{"model": "masked image model", "crop_scale_min": 0.7, "method": "simmim", "learning_rate": 0.0019, "adamw_lr_other_params": 0.0017, "epochs": 28.3, "warmup_steps": 500, "weight_decay": 0.1}
Rows from block 4 of a small masked image model, named by matrix and row number. Rows with one number belong to one neuron. Each number is 128 + 24 x the weight over its row's rms, rounded and kept within 0 to 255. All counts start at 0.
After each neuron's rows are labels from the 100 images, of 14976, where the neuron reaches its highest value: "responds to" is what is common among them; "patch colour" is the nearest of a few named colours to the mean colour under the peak. Only what is clearly more common there than usual is listed. The data: stained colorectal tissue patches (NCT-CRC-HE-100K).
# fc1: MLP up (model.blocks.4.mlp.fc1.weight, 768x192), inputs 0-95
# fc2: MLP down (model.blocks.4.mlp.fc2.weight, 192x768, transposed), outputs 0-95

fc1.406 [106  93 152 181 128  92 148 155 121 135 122 114 164 164 140 119 150 164 107 113 126 131 159 137 106 126 122  99 103 108  84 121  90 119 131 122 143 126 123 136 158 140 147 127 106 123 163 108 157 138 140 170 138 114 109 170 141 146 136 150 106 111 133 144 102  73 101  96 115  96 116 129 119 137 101 120 153 123 106  97 153 143 135 101 118 122 150 130  48 125  98 160 167 136 115 136]
fc2.406 [131 143 127  67 123 153 110 129 148 165 143 148 141 114  94 164 133 125 141 146 102 153 130 129 194 146 124 111 153 114 149 169 143 119 120 171 149 120 139 132  72 120 158 135 149 157 102 134  96 119 154 164 146 149 119 104 129 104 108 140 104 122 154 118  70 138 139 143 178 144 133 135 103 117 109 154  83 116 149 179  95 112 143 142  81 136 146 106 128 127 142 117 103  97 166 100]
responds to: tissue: lymphocytes
patch colour: grey; brown

fc1.511 [ 96 153 116 113 156 132 125 130 158 150 180 138 138 156 171 111  49 139 142 143 102 112 114  87 145 137  64 157 107 107 130 123 132 131 133 143 126  97 143 160 120  98 159 151 138  88 154 134 113 123 119 148  92 168 127 122 171 135 144 127 120 152  57 136 100  98 125 132 129 152 156 155 114  88 180 118 150 149  85 143 139 161 146 164 127 180 174 112 139 122 119 130 140 142 109 144]
fc2.511 [146 135 138 154  95 130 182 106 128 115 114 146 116 167 105 125 149 124 108 133 162 131 122 134 100 159 177 154 156 166 146 147 127  97 104 155 113 139 154 102 134 170 100 130 142 154 130 124 141  94 165 111 139  87 157 169  81 126 164 154 133 104 139 150 126 145 144 177 142 102 122 144 112 146 103 110 175 133 152 111 149 148 158 104 120 119 101 151 151 153 153 118 125 140 128 144]
responds to: tissue: mucus
patch colour: pink

fc1.25 [125 129 125 139 152 107  91  82 117 139 133 116 108  85 132 165 122 118 129 118 144 123 104 160 125 130 101 133 101 190 131 113 116 142  99 111  95 143 148 133 124 132 144 119 110 116 110  87 109 150 146 166 138 115 138 151 169 117 110 110  74 128 100  77 145 152 150 119 157 104 101 109 160  89 125 117 188 105 174 116 121 118 110 154 144 128 122 139 101 102 153 148 158 129 136 137]
fc2.25 [111 129  89  99 120 139 110 141 115 109  99 133 138 171 102 133 181 102 114 117 123 155 108  93 120 123 145 111 137 120 159  79 111 129 152 150 140  99  88 100 116 139 162 131 137 171 106 147 117 103  97 112 150 137 137 134 129 145  71 134 116 139 154 155 126 119 140 154  79 164 128 122 128 165 150 168 119 117  85 102 145 121 130 137 106 105 159  92 128 139 116 139 144 120 153 120]
responds to: tissue: lymphocytes
patch colour: grey

fc1.343 [ 96  86 103  90 112 128  97 135 122 151 120 117  99 150 120 124  99 111 181 141 124  97 144 174 138 181  88 144 131 145  91 121 132 105 130 117 117 137 114 165 129 166 119 128 115 116 128 115 104 141 118 117 114 121 160 108 107  90 185 122 118 131 133 162 140 117 132 164  94 127 147 114  98  73 114  89 140 143  65 153 140 130 142 159 131 134  81 144 135 105 107 158  87 112 123 105]
fc2.343 [149 143 151 181 130 102 169 145 142  96 119 135 155  90 146 148 123 142  93 140  91 122 136 117 103 109 162  86 102 131 185 139  75 107 105 111 156 152 133 119 169 109 131 150 160 107 108 143 135 132 123 117 128 126 102 157 133 168  98 140 147 116 144 110 124 128 151  99 157  81  96 136 135 139 154 201 137 108 144  84 130 121 113 102 129 134 116 137 119  97 137 102 132  95 122 181]
responds to: tissue: debris
patch colour: grey

fc1.8 [125 149 112 114  74 109 158 149  90  73 124 130 149 105 166 124 133 138 116 160 108 147 126 135 181 147 124 126 135 132 124 106 159 136 127 114 144 147 115 139 117 134 158  86 114 138 122 103 122  90 146 151 144 129 145 137  89 109 164 111 145 130 141 106 162 166 148  55 104  74 118 117 160  93 106 178 110 131  94 135 108 166 119 142 139 130 148 106 102 142  66 122 107 149 126 109]
fc2.8 [126 125 180 138 147 131 124 145 146 116  98 138 157 143 114 111 147 117 126 107 136  77 130 138 120 146 129 141 126 124 139 141  91 164 126 143 117 144 110 158 213  87 133 118 122 106 171 183 126 187 128 104 118 149 150 140 103 123 119 115 100 106 160 133 106 107 102 158 134 143  71 125 121 113 177  94 141 112 134 148  86  72 104 108 140  89  73 139 125 139 130 103 178 106 113 126]
responds to: tissue: mucus
patch colour: white

fc1.719 [118 185 129 154 128 133 140 129 173 166 149 168 162 131 127  92 142 136  88 101 144 103 106 142 128 135 118 119 106 166 118  70 125 134 112 108 121 108 133  88 109 107 146 117 100  91 116 158 105 162 133 170 122 145 137 133 130 113 156 115 112 189 150 113 127 107 173 109  83  88 146 135 106 110 115 131 120 145 121 128 108 133 163 138 109 176  85 111 101 133 145 125 106 132 120 140]
fc2.719 [111 122  67 122 103 118 151 152 120  59 133 150 134 155 131 167 163  92 153 131  89  70 122 110 165 134 110 111 108 122 119 127 149 176 143 139 149 118 142  96 103 179 167 139 153 123 113 148  97 124 130 130 160 109  69 120 152  72 117 133 150 125 141  97 125 109 106 133 154 170  93 148  91 148 125 108 135 140 145 147  99 137 151 155 138 148 112 124 123  99 123 134 102 154 144 149]
responds to: tissue: lymphocytes
patch colour: brown

fc1.140 [157 135 109 139 150 125 161 139 140 147 141  89 126 167  92 128 140 128 167 113 144 157 162 144 110 136 133  94 108 125  98 131 132  97 138 112  94 123 126 136 114 143 126 123 111 135 135 120 111 166  98 106 137 121  73 108 105  90 109 185 103 119 172 151 133 112 136 127 109  85 174 133 170 139 145  98 136  88 114 153  89 119 113 150 118 138 155 153 131 147 106  96  93 106 154  99]
fc2.140 [118 134 133  71 106 123 131 117 116 138 111 159 161 102 138 142 142 130 112  99 134 121  95  85 190  95 155  80  98 154 133 125 147 102 147 136 119 139 162 124 135 151 102 129  92 133 124 142 141 135 140 186 111 126 149 105 218 126 103 132 145 113 118 142  80 149  89 110 120 153 126 111  71 133  70 173  78  99  84 122 147 130 128 115 148 111  97 107 141 135 142 125 155 132 142 130]
responds to: tissue: smooth muscle
patch colour: pink

fc1.599 [125 156 180 126 122 114  66 143 151 122 137 100 117 148 133 119 110 120 141  93 150 127 122 118 115 158 140 154 108 125 114 159  83  96 156 157 126 140 118 141 182  94 129 155 121 116 156 142 123  89 141 151 119  84 139 129 132 130 146 122 138 120 131 147  83 110  70 131 131 125 120 159 155  96 136 130 152 129 111 122 138 125 159 114 148 192 133 147 122 138 104 140 179  85 108 137]
fc2.599 [143 103 106 112 151 127 173 108 162 157 131 181 147 111 138 137 153 103 106 151 126  95 156 119 103 109 162  92 164 111 118 138 143 119 130  84 152 122 126 137 100 124 129 100 136 129  90 153 115 147 106 141 121 174 119 128 152 140 149 160 141 163 131 106 177 130 126 109 173 116 132 151 109 129 126  93  91  99 105 141 102 123 109 125 128  97 100 154 158 129 125 108  98 142 146 124]
responds to: tissue: mucus; tissue: cancer-associated stroma
patch colour: pink

fc1.535 [ 66 109 103 124 165  75 130 127 125 135 169 156 160 127 103 135 158 154  98 100 120 135 113 101 112 106 119 188 141 113 129 129 195 125 117 149 121 121  92 145 130 122 109 134  94 159 128  90 123 122 160  97 118 182 126 106 125 150 110 132 125 133 154 115 133 121 158 117 121 132 127  87 126 139 137 157 102 153 113 121 163  86 115  85 122  66 136 111 141 146 141 106 147 151 148 123]
fc2.535 [177 157 145 106 119 102 112 125 166 152  69 137 142 155 150 159  91 101 175 184 159 139 147 118 173 172 143  96 121 139 129 175  99  93 150  81 127 157 155 140 126 115 144 116 147 144 157 161 149 168 132 133 132  73 136 125 117 113 154 141 154 137 126 128 133 115 112 158 144 164 111 151 151 157 132 108 158 110 158 132 104 175 126 167 110 154 125  99 109 117 122 149 137 142 111 153]
responds to: tissue: smooth muscle
patch colour: pink

fc1.701 [150 124 126 125 116 136 153  83 137 146 138 105 129 147  96 129 183 128 136 185 133 123 153 142 109 161 127 133 122 142  81 134 141  69  86 107 122 161 122  89 173 167 142  95 117 110 142 123 132 139 141 163 115  97 112 134 146 150 159 154 161 156 126 157 151 149 121 156 185 101 176  96 169 134  85 154 110 111 149 131  98 139 112 133 114  93 157 154 148 170 147 122 124 172 119 147]
fc2.701 [ 77 138 107 156 160 146  75 118 149  99 110 157 129 102 140 141 139  71 117  85 142 146 100 132 150  80 133 136 121 160 101 159 126 118 117 140 125 108 141 167 112 106 120 121 169 121 137  97  94 157  94 107 120 139 148 143 114 160 144 163 169 157 107 100  94 143  90 112 133 147 135 147 102 156 116 123 131 149 122 156 113  78 135 113 129 185 199 139  85  91 169 130 156 130 126 156]
responds to: tissue: debris
patch colour: brown

fc1.545 [102 118  95 162 143 108 178 140 103 142 160 160 147 129 156 143  73 136 149 151 113  96 122 136  92 111  99  95 142  81  89 114 125  86 147 152 132 122 121 105 155 151 122 104 158 104 103  55  88 144  93 140 128 123 150 141 114 121 159 129 126  49 108 168 123 129 132 129 141 129 119 154 104 103 132 155 171 125 115 132 115 127 122 117 104 120 105 149 103 153 134 111 120  73 105 110]
fc2.545 [132 124 148 104 120 129 109 121 139 160  95 119 141 129 105  79 169 109 112 115 112 152 141 143  86  90  64 111  72 145 114  98 132 180 145  62 127  94 120 134 129 126 145 152 143 110 160 137 120 120 126 103 143 131 148  88 146  83 150  94 135 119 104 110 164 133 158 126 142 148 131  99 150 111 161  86 153 122 135 149 116 129 140 148 125 101 128 118 140 153 104 131 119 106 181  80]
responds to: tissue: lymphocytes
patch colour: brown

fc1.83 [124 128  96 149 116 137 129 139 117 117 139 100 142  62  94 152 169  86 108 144 101 147  88 126 125 143 169  98 108 139 121 145 169  79 117 135 138 151 132 127 128 167 134 130 113 123 106 103 107 142 146 155 122  98 170 127 125 117 167 149  95 141 157  82 151  95 121 127 102 153 122 164  86 132 152 165 134 101  98 107 111 157 121  96 170 104 144  97 107 137 103 151 120 106 124 141]
fc2.83 [152 149 154  99 131 147 162  96 106 154 152 130 157 113 138 138 109 143 130  90 111 129 145 125 134 150  83 151 138 117 142 136 134 107 109  98 105 161 144 138 145 135 137 112 176  97 137  95 158 140 174  84  98 179 106 145  89 180  96  96 166 113 105 141 172 137 104 129 106 139 167 122 123 118 144 102 121 114 151 123 114 146  75 116 117 140 134 111 136 113 176 173 131 187  96 158]
responds to: tissue: mucus; tissue: normal colon mucosa
patch colour: pink

fc1.463 [124 162 160 114 110  91 164  91 118 121 198 131 136 103 106 171 177 123 107 153 115  92 101 119 132 155 125 113 122  70 132 106 104 166 173 143 122 102 121 103 103 108 112 143 129 119 117 130 114 137 112 167 110  87 121 116 103 162 119 119 120 134 134 101  66 129 136 166  92  82 118 149 137 117 118 148 122 120 103 136 125 157 140 113 128 100 137 118 136 167 114 167 121  96 122 110]
fc2.463 [122 152 117 122 109 150 148 135 171 102  88 169 107 129 127 145  97  78 126 123 157 154 191 132  85 119 153 111 133 148 106 156 115  92 131  71 120 108 156 141 174 178 138 126 147 122 118 148 152 100 123 140 106 162 134  87 147 130 149 164 119 149  94 115 161 132 152  66 108 155 124 161 116 196 123 112 161 119 105 116 152 116 152 142 121 100 122 112 140 132 108 116  69 172 171 103]
responds to: tissue: mucus
patch colour: pink

fc1.496 [135 112  94 143 106 126 140  92 117 123 175  93 144 144 102  96 138 141 111 152 113  74 153 148 101 154 106  89 112 130 107 146 151 157  98 149 128 120 129 115 168 108 127  85 152  95 154 160  86 121 110 152 145 154 110 123 114 107 130 143 157 154 119 154 127 140 103 186 138 139 135 106  93 134 155 108 146 138 167 126 149 101 125 133  77 131 186 169 122 133 149 148 120  77 112 115]
fc2.496 [104 140 184 152 116 132  85 154 137  97  74 170 159  93 112 141 143 116 144 134 132 162 112 124 122 137 128 116 125 172 139  99 165 120 171 147 109 125 161 117 134 142 121 113 123 129 125 129 141 120 128 158 112  86 152 136 102 134 120  76 113 134 121 106 132  68 170 130 147 143 151 108 149 130  96 143 140 102 108 137  93 138 132  89 103 139 126 143 127 124 109 140 158 152  96 112]
responds to: tissue: mucus
patch colour: pink