python train.py --dataset="stained colorectal tissue patches (NCT-CRC-HE-100K)" --translate=0.12 --mask_ratio=0.5 --depths=[2, 5, 2] --final_lr_fraction=0.05
Rows from block 3, named by matrix and row number. Rows with one number belong to one neuron. Each number is 200 + 20 x the weight over the matrix's rms, rounded and kept within 0 to 999. All counts start at 0.
# fc1: MLP up (model.blocks.3.mlp.fc1.weight, 768x192), inputs 0-191
# fc2: MLP down (model.blocks.3.mlp.fc2.weight, 192x768, transposed), outputs 0-191
fc1.223,186,219,214,225,180,182,209,195,217,177,246,207,193,196,238,176,194,203,197,161,207,179,177,201,188,205,234,211,198,202,202,151,186,205,250,167,238,183,231,195,231,227,222,216,217,195,241,202,160,197,234,228,172,214,218,163,239,180,183,165,201,227,232,185,215,203,195,187,187,176,172,188,158,202,197,187,189,209,218,194,184,210,197,251,195,162,184,205,191,227,170,216,244,240,205,224,221,237,185,177,214,191,200,208,198,203,181,193,201,198,217,173,217,216,220,138,201,192,209,221,222,220,234,235,225,226,202,185,234,256,226,216,221,213,196,199,199,223,199,182,213,210,176,225,237,197,210,223,188,227,228,237,165,232,152,221,181,208,179,177,194,195,176,215,220,180,164,208,204,178,199,198,197,191,190,161,197,183,178,165,213,188,185,185,176,217,183,199,229,168,199,212
fc2.223,218,198,205,200,178,182,236,175,229,193,190,195,197,227,212,184,186,185,200,180,188,181,218,190,241,189,178,221,188,201,198,211,227,208,171,209,201,203,220,176,205,198,201,135,181,230,199,194,217,215,204,197,189,209,210,207,182,207,208,178,171,162,213,194,175,168,191,205,213,187,183,180,245,207,198,213,159,222,198,172,241,193,210,214,195,211,191,174,250,224,207,221,232,209,190,189,174,178,186,180,213,199,215,173,210,218,165,193,163,219,202,202,214,174,188,199,209,218,171,188,211,203,189,202,230,209,168,169,158,198,204,203,202,197,203,185,208,199,210,214,216,213,176,191,199,183,182,204,192,240,201,196,228,202,224,224,223,190,226,190,234,152,223,264,182,192,234,186,189,216,203,193,193,222,177,198,191,203,198,210,166,218,159,204,172,188,228,178,256,234,208,182
fc1.224,194,198,209,239,193,202,211,189,224,195,184,220,213,195,219,209,216,170,205,233,185,192,205,210,209,215,210,228,197,217,203,173,193,175,181,200,207,205,170,205,215,210,155,160,198,182,182,204,190,218,194,207,185,198,230,209,225,177,166,194,236,210,172,221,197,202,196,223,205,169,230,236,224,205,166,171,224,182,238,219,194,229,202,198,193,199,210,232,209,227,137,206,207,196,164,226,212,198,158,248,188,201,223,187,203,197,203,204,172,205,195,216,178,213,177,178,233,210,214,208,196,191,209,176,196,197,200,236,189,183,220,205,237,200,186,182,193,225,198,240,174,184,188,175,219,196,198,197,194,209,204,231,217,198,199,204,200,171,220,210,210,209,192,182,193,178,166,162,203,186,221,177,215,191,208,213,168,192,198,196,174,175,171,206,184,193,188,210,203,199,184,185
fc2.224,194,188,207,177,232,229,190,188,205,217,200,191,211,162,243,222,153,205,188,194,176,209,216,202,200,181,199,186,192,204,170,202,231,198,194,187,197,206,237,167,192,190,233,194,172,230,206,242,201,185,188,206,198,219,206,193,187,203,234,187,167,178,222,216,205,202,223,176,219,151,218,161,199,213,216,219,200,233,202,184,225,241,205,210,232,191,211,198,192,176,203,194,228,194,194,142,178,194,227,170,235,194,190,190,172,191,199,175,191,212,211,205,188,211,195,193,180,224,192,214,220,223,190,206,214,213,200,197,201,212,209,192,170,178,235,232,230,181,207,193,206,220,209,234,184,194,183,161,178,184,203,149,174,208,175,194,158,227,175,180,197,186,211,175,199,171,227,204,236,194,193,232,203,205,202,210,229,209,195,227,192,161,191,202,221,195,210,195,186,210,201,195
fc1.225,207,209,221,227,168,189,208,165,214,186,208,208,180,156,164,200,188,187,214,204,187,173,223,182,205,211,184,203,164,183,212,202,204,201,222,206,199,191,199,216,208,225,220,191,169,209,209,195,155,188,169,208,214,195,201,197,233,181,189,192,219,196,190,213,218,177,231,181,190,221,210,175,210,176,192,173,195,171,209,202,214,205,182,203,184,198,207,212,173,205,165,211,206,190,226,199,196,180,222,209,197,246,213,204,201,203,180,213,175,202,171,192,171,228,249,189,180,200,169,201,221,207,199,219,219,210,199,156,220,187,193,215,173,221,203,211,182,178,207,196,199,242,175,211,176,209,219,209,197,224,186,199,186,197,170,195,234,153,158,175,201,193,230,200,215,199,212,198,181,189,184,206,188,230,195,168,184,202,205,185,190,194,231,188,188,201,205,202,216,221,238,177
fc2.225,196,170,198,182,231,210,188,244,197,231,211,179,213,224,194,205,181,205,226,198,205,234,215,216,214,221,214,198,230,184,158,192,171,173,202,210,224,204,215,196,208,182,202,201,210,191,204,213,231,176,208,215,191,198,216,210,192,185,199,220,201,223,202,161,191,221,204,210,192,213,200,184,224,219,203,201,192,233,207,210,185,214,197,180,236,196,203,219,234,208,234,213,219,193,207,209,193,194,193,172,202,193,248,192,185,188,216,220,208,197,210,187,200,176,182,187,206,190,224,175,206,187,208,193,181,209,198,202,193,213,177,180,195,172,190,154,204,189,220,228,180,194,203,188,216,204,182,202,232,210,204,202,199,159,223,197,181,206,236,198,196,208,165,195,213,167,189,211,206,201,224,170,228,194,196,204,204,204,193,208,209,187,179,209,189,196,212,212,212,204,162,229
fc1.226,179,207,223,155,197,212,187,190,225,200,186,203,207,216,199,184,208,190,180,191,206,179,231,204,178,202,208,197,183,175,163,188,177,214,207,172,182,213,197,201,225,225,158,181,198,206,198,201,181,195,202,192,207,177,200,215,225,240,239,201,197,183,216,211,235,193,211,183,199,222,177,204,195,193,206,183,207,236,201,202,205,218,197,190,211,218,178,202,198,215,196,191,219,232,192,235,192,208,213,179,217,244,197,191,200,224,218,169,207,199,198,195,198,188,210,226,169,183,181,205,172,226,165,162,192,209,210,221,202,202,204,178,168,186,175,203,204,179,183,223,183,190,211,202,221,189,176,204,170,222,173,202,215,205,191,213,215,213,194,199,204,146,165,157,171,209,191,210,200,226,173,199,182,193,234,210,221,202,214,206,194,186,219,221,220,227,220,193,222,186,197,209
fc2.226,197,203,198,221,208,188,209,163,167,184,220,187,196,202,206,224,195,202,184,169,166,224,184,201,204,158,142,175,189,208,254,158,228,210,207,197,184,222,193,197,222,211,205,215,220,221,222,225,197,218,197,194,219,225,194,220,204,168,192,209,236,182,206,240,208,213,219,242,198,170,210,186,228,204,197,178,181,171,189,191,202,209,204,198,170,172,193,219,194,183,190,246,191,177,224,177,215,166,196,230,191,184,206,211,221,192,177,219,211,209,202,191,219,200,198,183,213,189,191,178,209,172,232,206,215,191,204,187,197,215,167,217,193,183,223,200,200,217,198,152,205,195,186,184,185,217,233,187,219,183,259,205,179,217,187,198,188,211,205,210,208,222,259,206,187,191,204,205,172,196,231,191,224,212,178,214,203,198,225,209,205,207,218,168,226,183,176,199,218,219,203,187
fc1.227,187,208,186,206,230,202,189,207,206,168,200,194,171,181,194,221,238,186,192,184,181,195,206,196,189,201,174,171,196,192,173,186,216,217,171,176,207,193,179,221,194,223,195,171,243,202,153,198,184,196,189,208,195,165,193,208,199,146,208,199,209,193,240,212,203,190,188,192,206,217,212,237,230,216,205,204,216,227,193,179,181,203,211,221,198,213,221,232,191,184,187,197,223,174,194,200,214,195,188,201,234,207,187,182,199,139,221,183,217,220,174,243,245,201,179,199,226,206,193,180,218,213,191,191,205,214,198,176,184,194,215,202,172,184,217,205,228,226,194,172,197,190,174,171,197,223,177,201,229,242,195,192,180,203,179,188,167,160,204,198,180,192,205,201,218,214,179,203,219,236,185,181,200,210,186,213,192,201,214,207,207,171,239,220,171,180,168,163,216,196,208,218
fc2.227,193,224,195,219,204,192,199,200,194,213,222,179,252,196,221,207,162,189,199,213,189,219,193,180,172,210,222,165,210,194,204,181,197,193,190,209,173,217,234,165,181,206,202,190,197,248,207,182,191,201,242,218,189,231,204,169,208,205,162,189,236,190,195,181,161,195,272,210,158,195,180,219,180,217,184,170,189,215,213,201,193,217,229,199,215,206,199,223,206,167,186,187,199,174,195,201,180,208,211,217,220,192,187,206,187,266,200,198,215,177,202,178,207,229,179,204,159,186,144,222,207,209,215,222,203,203,181,178,213,194,196,210,202,211,173,178,202,196,195,228,195,245,177,186,217,201,158,194,151,209,202,190,194,131,211,209,247,233,151,209,212,192,188,181,185,222,189,173,194,216,210,219,207,194,192,165,187,204,202,195,181,194,182,184,200,201,200,207,206,171,184,185
fc1.228,180,230,185,211,179,179,153,191,236,220,222,228,175,158,175,215,189,213,171,225,215,219,192,184,179,186,205,196,189,187,242,181,184,234,211,200,177,213,206,185,192,154,214,216,149,219,230,180,188,225,159,189,199,185,190,207,187,227,174,228,219,207,205,229,202,197,217,202,140,169,175,191,217,213,187,186,144,238,210,182,200,171,179,193,219,218,228,155,191,217,190,189,195,179,175,187,216,214,232,207,224,154,192,256,238,201,198,197,168,247,232,206,178,196,239,234,166,203,158,183,207,205,199,220,181,207,202,201,199,222,251,183,167,221,200,217,203,204,216,217,170,191,175,205,192,200,238,209,182,188,210,177,211,206,229,199,186,214,205,227,191,193,248,209,215,151,233,220,167,211,199,164,184,174,199,173,204,191,184,177,169,182,180,185,218,227,203,242,222,199,212,203
fc2.228,179,210,173,251,199,181,217,182,171,197,188,188,212,200,189,160,192,201,212,197,228,191,189,197,205,220,181,196,181,192,219,222,206,208,210,218,188,166,198,148,173,224,178,198,211,198,272,204,235,198,187,237,163,164,215,178,203,145,198,192,177,182,226,187,171,184,181,229,212,222,220,222,172,192,199,212,227,175,204,208,206,219,206,212,190,212,223,195,179,209,170,251,215,191,193,225,182,176,183,201,212,231,197,176,189,187,200,210,213,188,213,221,185,189,221,212,251,191,231,221,179,195,205,169,223,208,196,191,187,204,158,241,178,203,212,184,212,212,194,203,184,179,197,201,215,194,174,196,207,152,231,187,185,172,226,239,190,209,203,204,228,182,205,192,195,251,224,173,216,166,215,162,252,231,173,181,187,195,190,194,228,166,171,169,187,189,210,211,238,211,219,204
fc1.229,198,183,206,188,162,197,205,192,231,202,165,193,199,190,189,190,211,180,194,206,182,191,228,216,213,209,209,213,210,201,245,185,180,205,208,215,180,230,221,172,225,227,198,206,211,217,220,198,179,200,187,208,194,184,163,232,195,197,248,214,206,178,182,195,204,218,219,190,218,172,198,234,201,217,204,203,218,194,179,164,195,201,186,202,206,199,193,192,211,182,207,190,196,249,190,188,190,186,156,201,158,196,205,183,220,242,154,206,193,179,193,181,198,181,173,206,171,214,236,216,207,212,210,203,203,205,206,193,208,186,177,191,181,216,195,162,175,207,197,193,194,216,199,206,202,192,193,208,187,202,231,221,202,191,190,206,193,178,218,209,214,229,202,234,232,213,203,213,208,194,202,244,226,215,162,207,197,219,165,217,191,173,225,176,211,202,176,237,192,163,167,218
fc2.229,219,212,218,213,210,191,190,211,186,193,246,228,215,228,223,213,213,242,199,189,183,204,176,186,201,221,215,185,186,200,181,218,199,213,213,168,235,196,165,252,181,189,210,170,174,201,204,221,201,202,185,200,182,210,236,181,224,207,181,173,160,225,213,200,182,210,189,178,216,230,214,167,197,197,223,191,189,212,189,246,168,201,207,191,178,204,205,216,210,200,201,211,196,168,201,202,232,198,211,180,185,215,208,194,215,187,257,173,168,249,217,178,173,224,239,179,198,211,180,164,184,217,167,178,185,195,207,207,210,197,214,221,205,175,211,189,242,195,194,188,197,187,169,198,207,176,199,191,224,185,166,173,190,202,192,200,204,210,228,181,193,169,205,211,207,205,216,184,203,194,171,190,184,170,210,182,188,191,244,199,188,213,161,208,188,203,209,183,186,228,214,203
fc1.230,179,222,178,204,214,188,196,202,180,182,221,168,191,191,211,200,171,221,188,236,247,204,213,192,195,194,181,183,182,216,213,183,202,172,216,220,159,198,180,180,247,171,198,177,177,194,211,210,184,230,202,192,200,193,187,204,187,205,223,237,188,224,176,180,215,167,210,218,212,205,205,244,202,204,201,191,209,220,236,207,196,185,215,195,230,231,183,214,203,208,186,224,201,212,214,191,246,190,202,204,212,169,192,207,172,201,176,221,198,221,169,185,184,192,197,186,169,224,196,168,233,227,172,191,187,187,216,176,189,208,237,219,179,168,198,213,209,176,222,194,213,189,234,198,196,210,188,221,200,198,177,162,193,220,185,193,205,202,186,176,205,195,197,232,195,206,193,227,221,209,203,198,204,201,189,202,191,212,199,201,219,224,196,194,179,195,187,184,194,198,176,199
fc2.230,195,212,214,207,227,197,178,213,214,217,152,216,186,195,183,204,211,155,212,168,191,207,185,225,205,231,214,197,195,179,199,241,212,187,196,163,229,210,179,195,176,236,182,201,209,243,187,201,188,185,177,217,220,196,187,207,239,193,191,202,215,186,211,222,188,225,153,161,215,191,206,213,190,202,201,192,206,181,160,209,190,216,198,200,213,179,211,211,219,239,194,206,206,170,218,179,167,218,184,192,224,199,202,192,236,196,259,194,207,178,205,179,206,224,215,201,212,158,184,205,171,212,196,209,221,174,190,229,195,200,162,200,182,192,225,182,198,184,183,193,178,214,169,211,214,182,210,180,203,201,221,251,204,155,222,215,188,209,206,227,216,184,179,161,202,209,191,180,171,174,177,234,199,203,221,192,172,224,163,236,178,198,201,196,214,206,199,194,210,189,225,216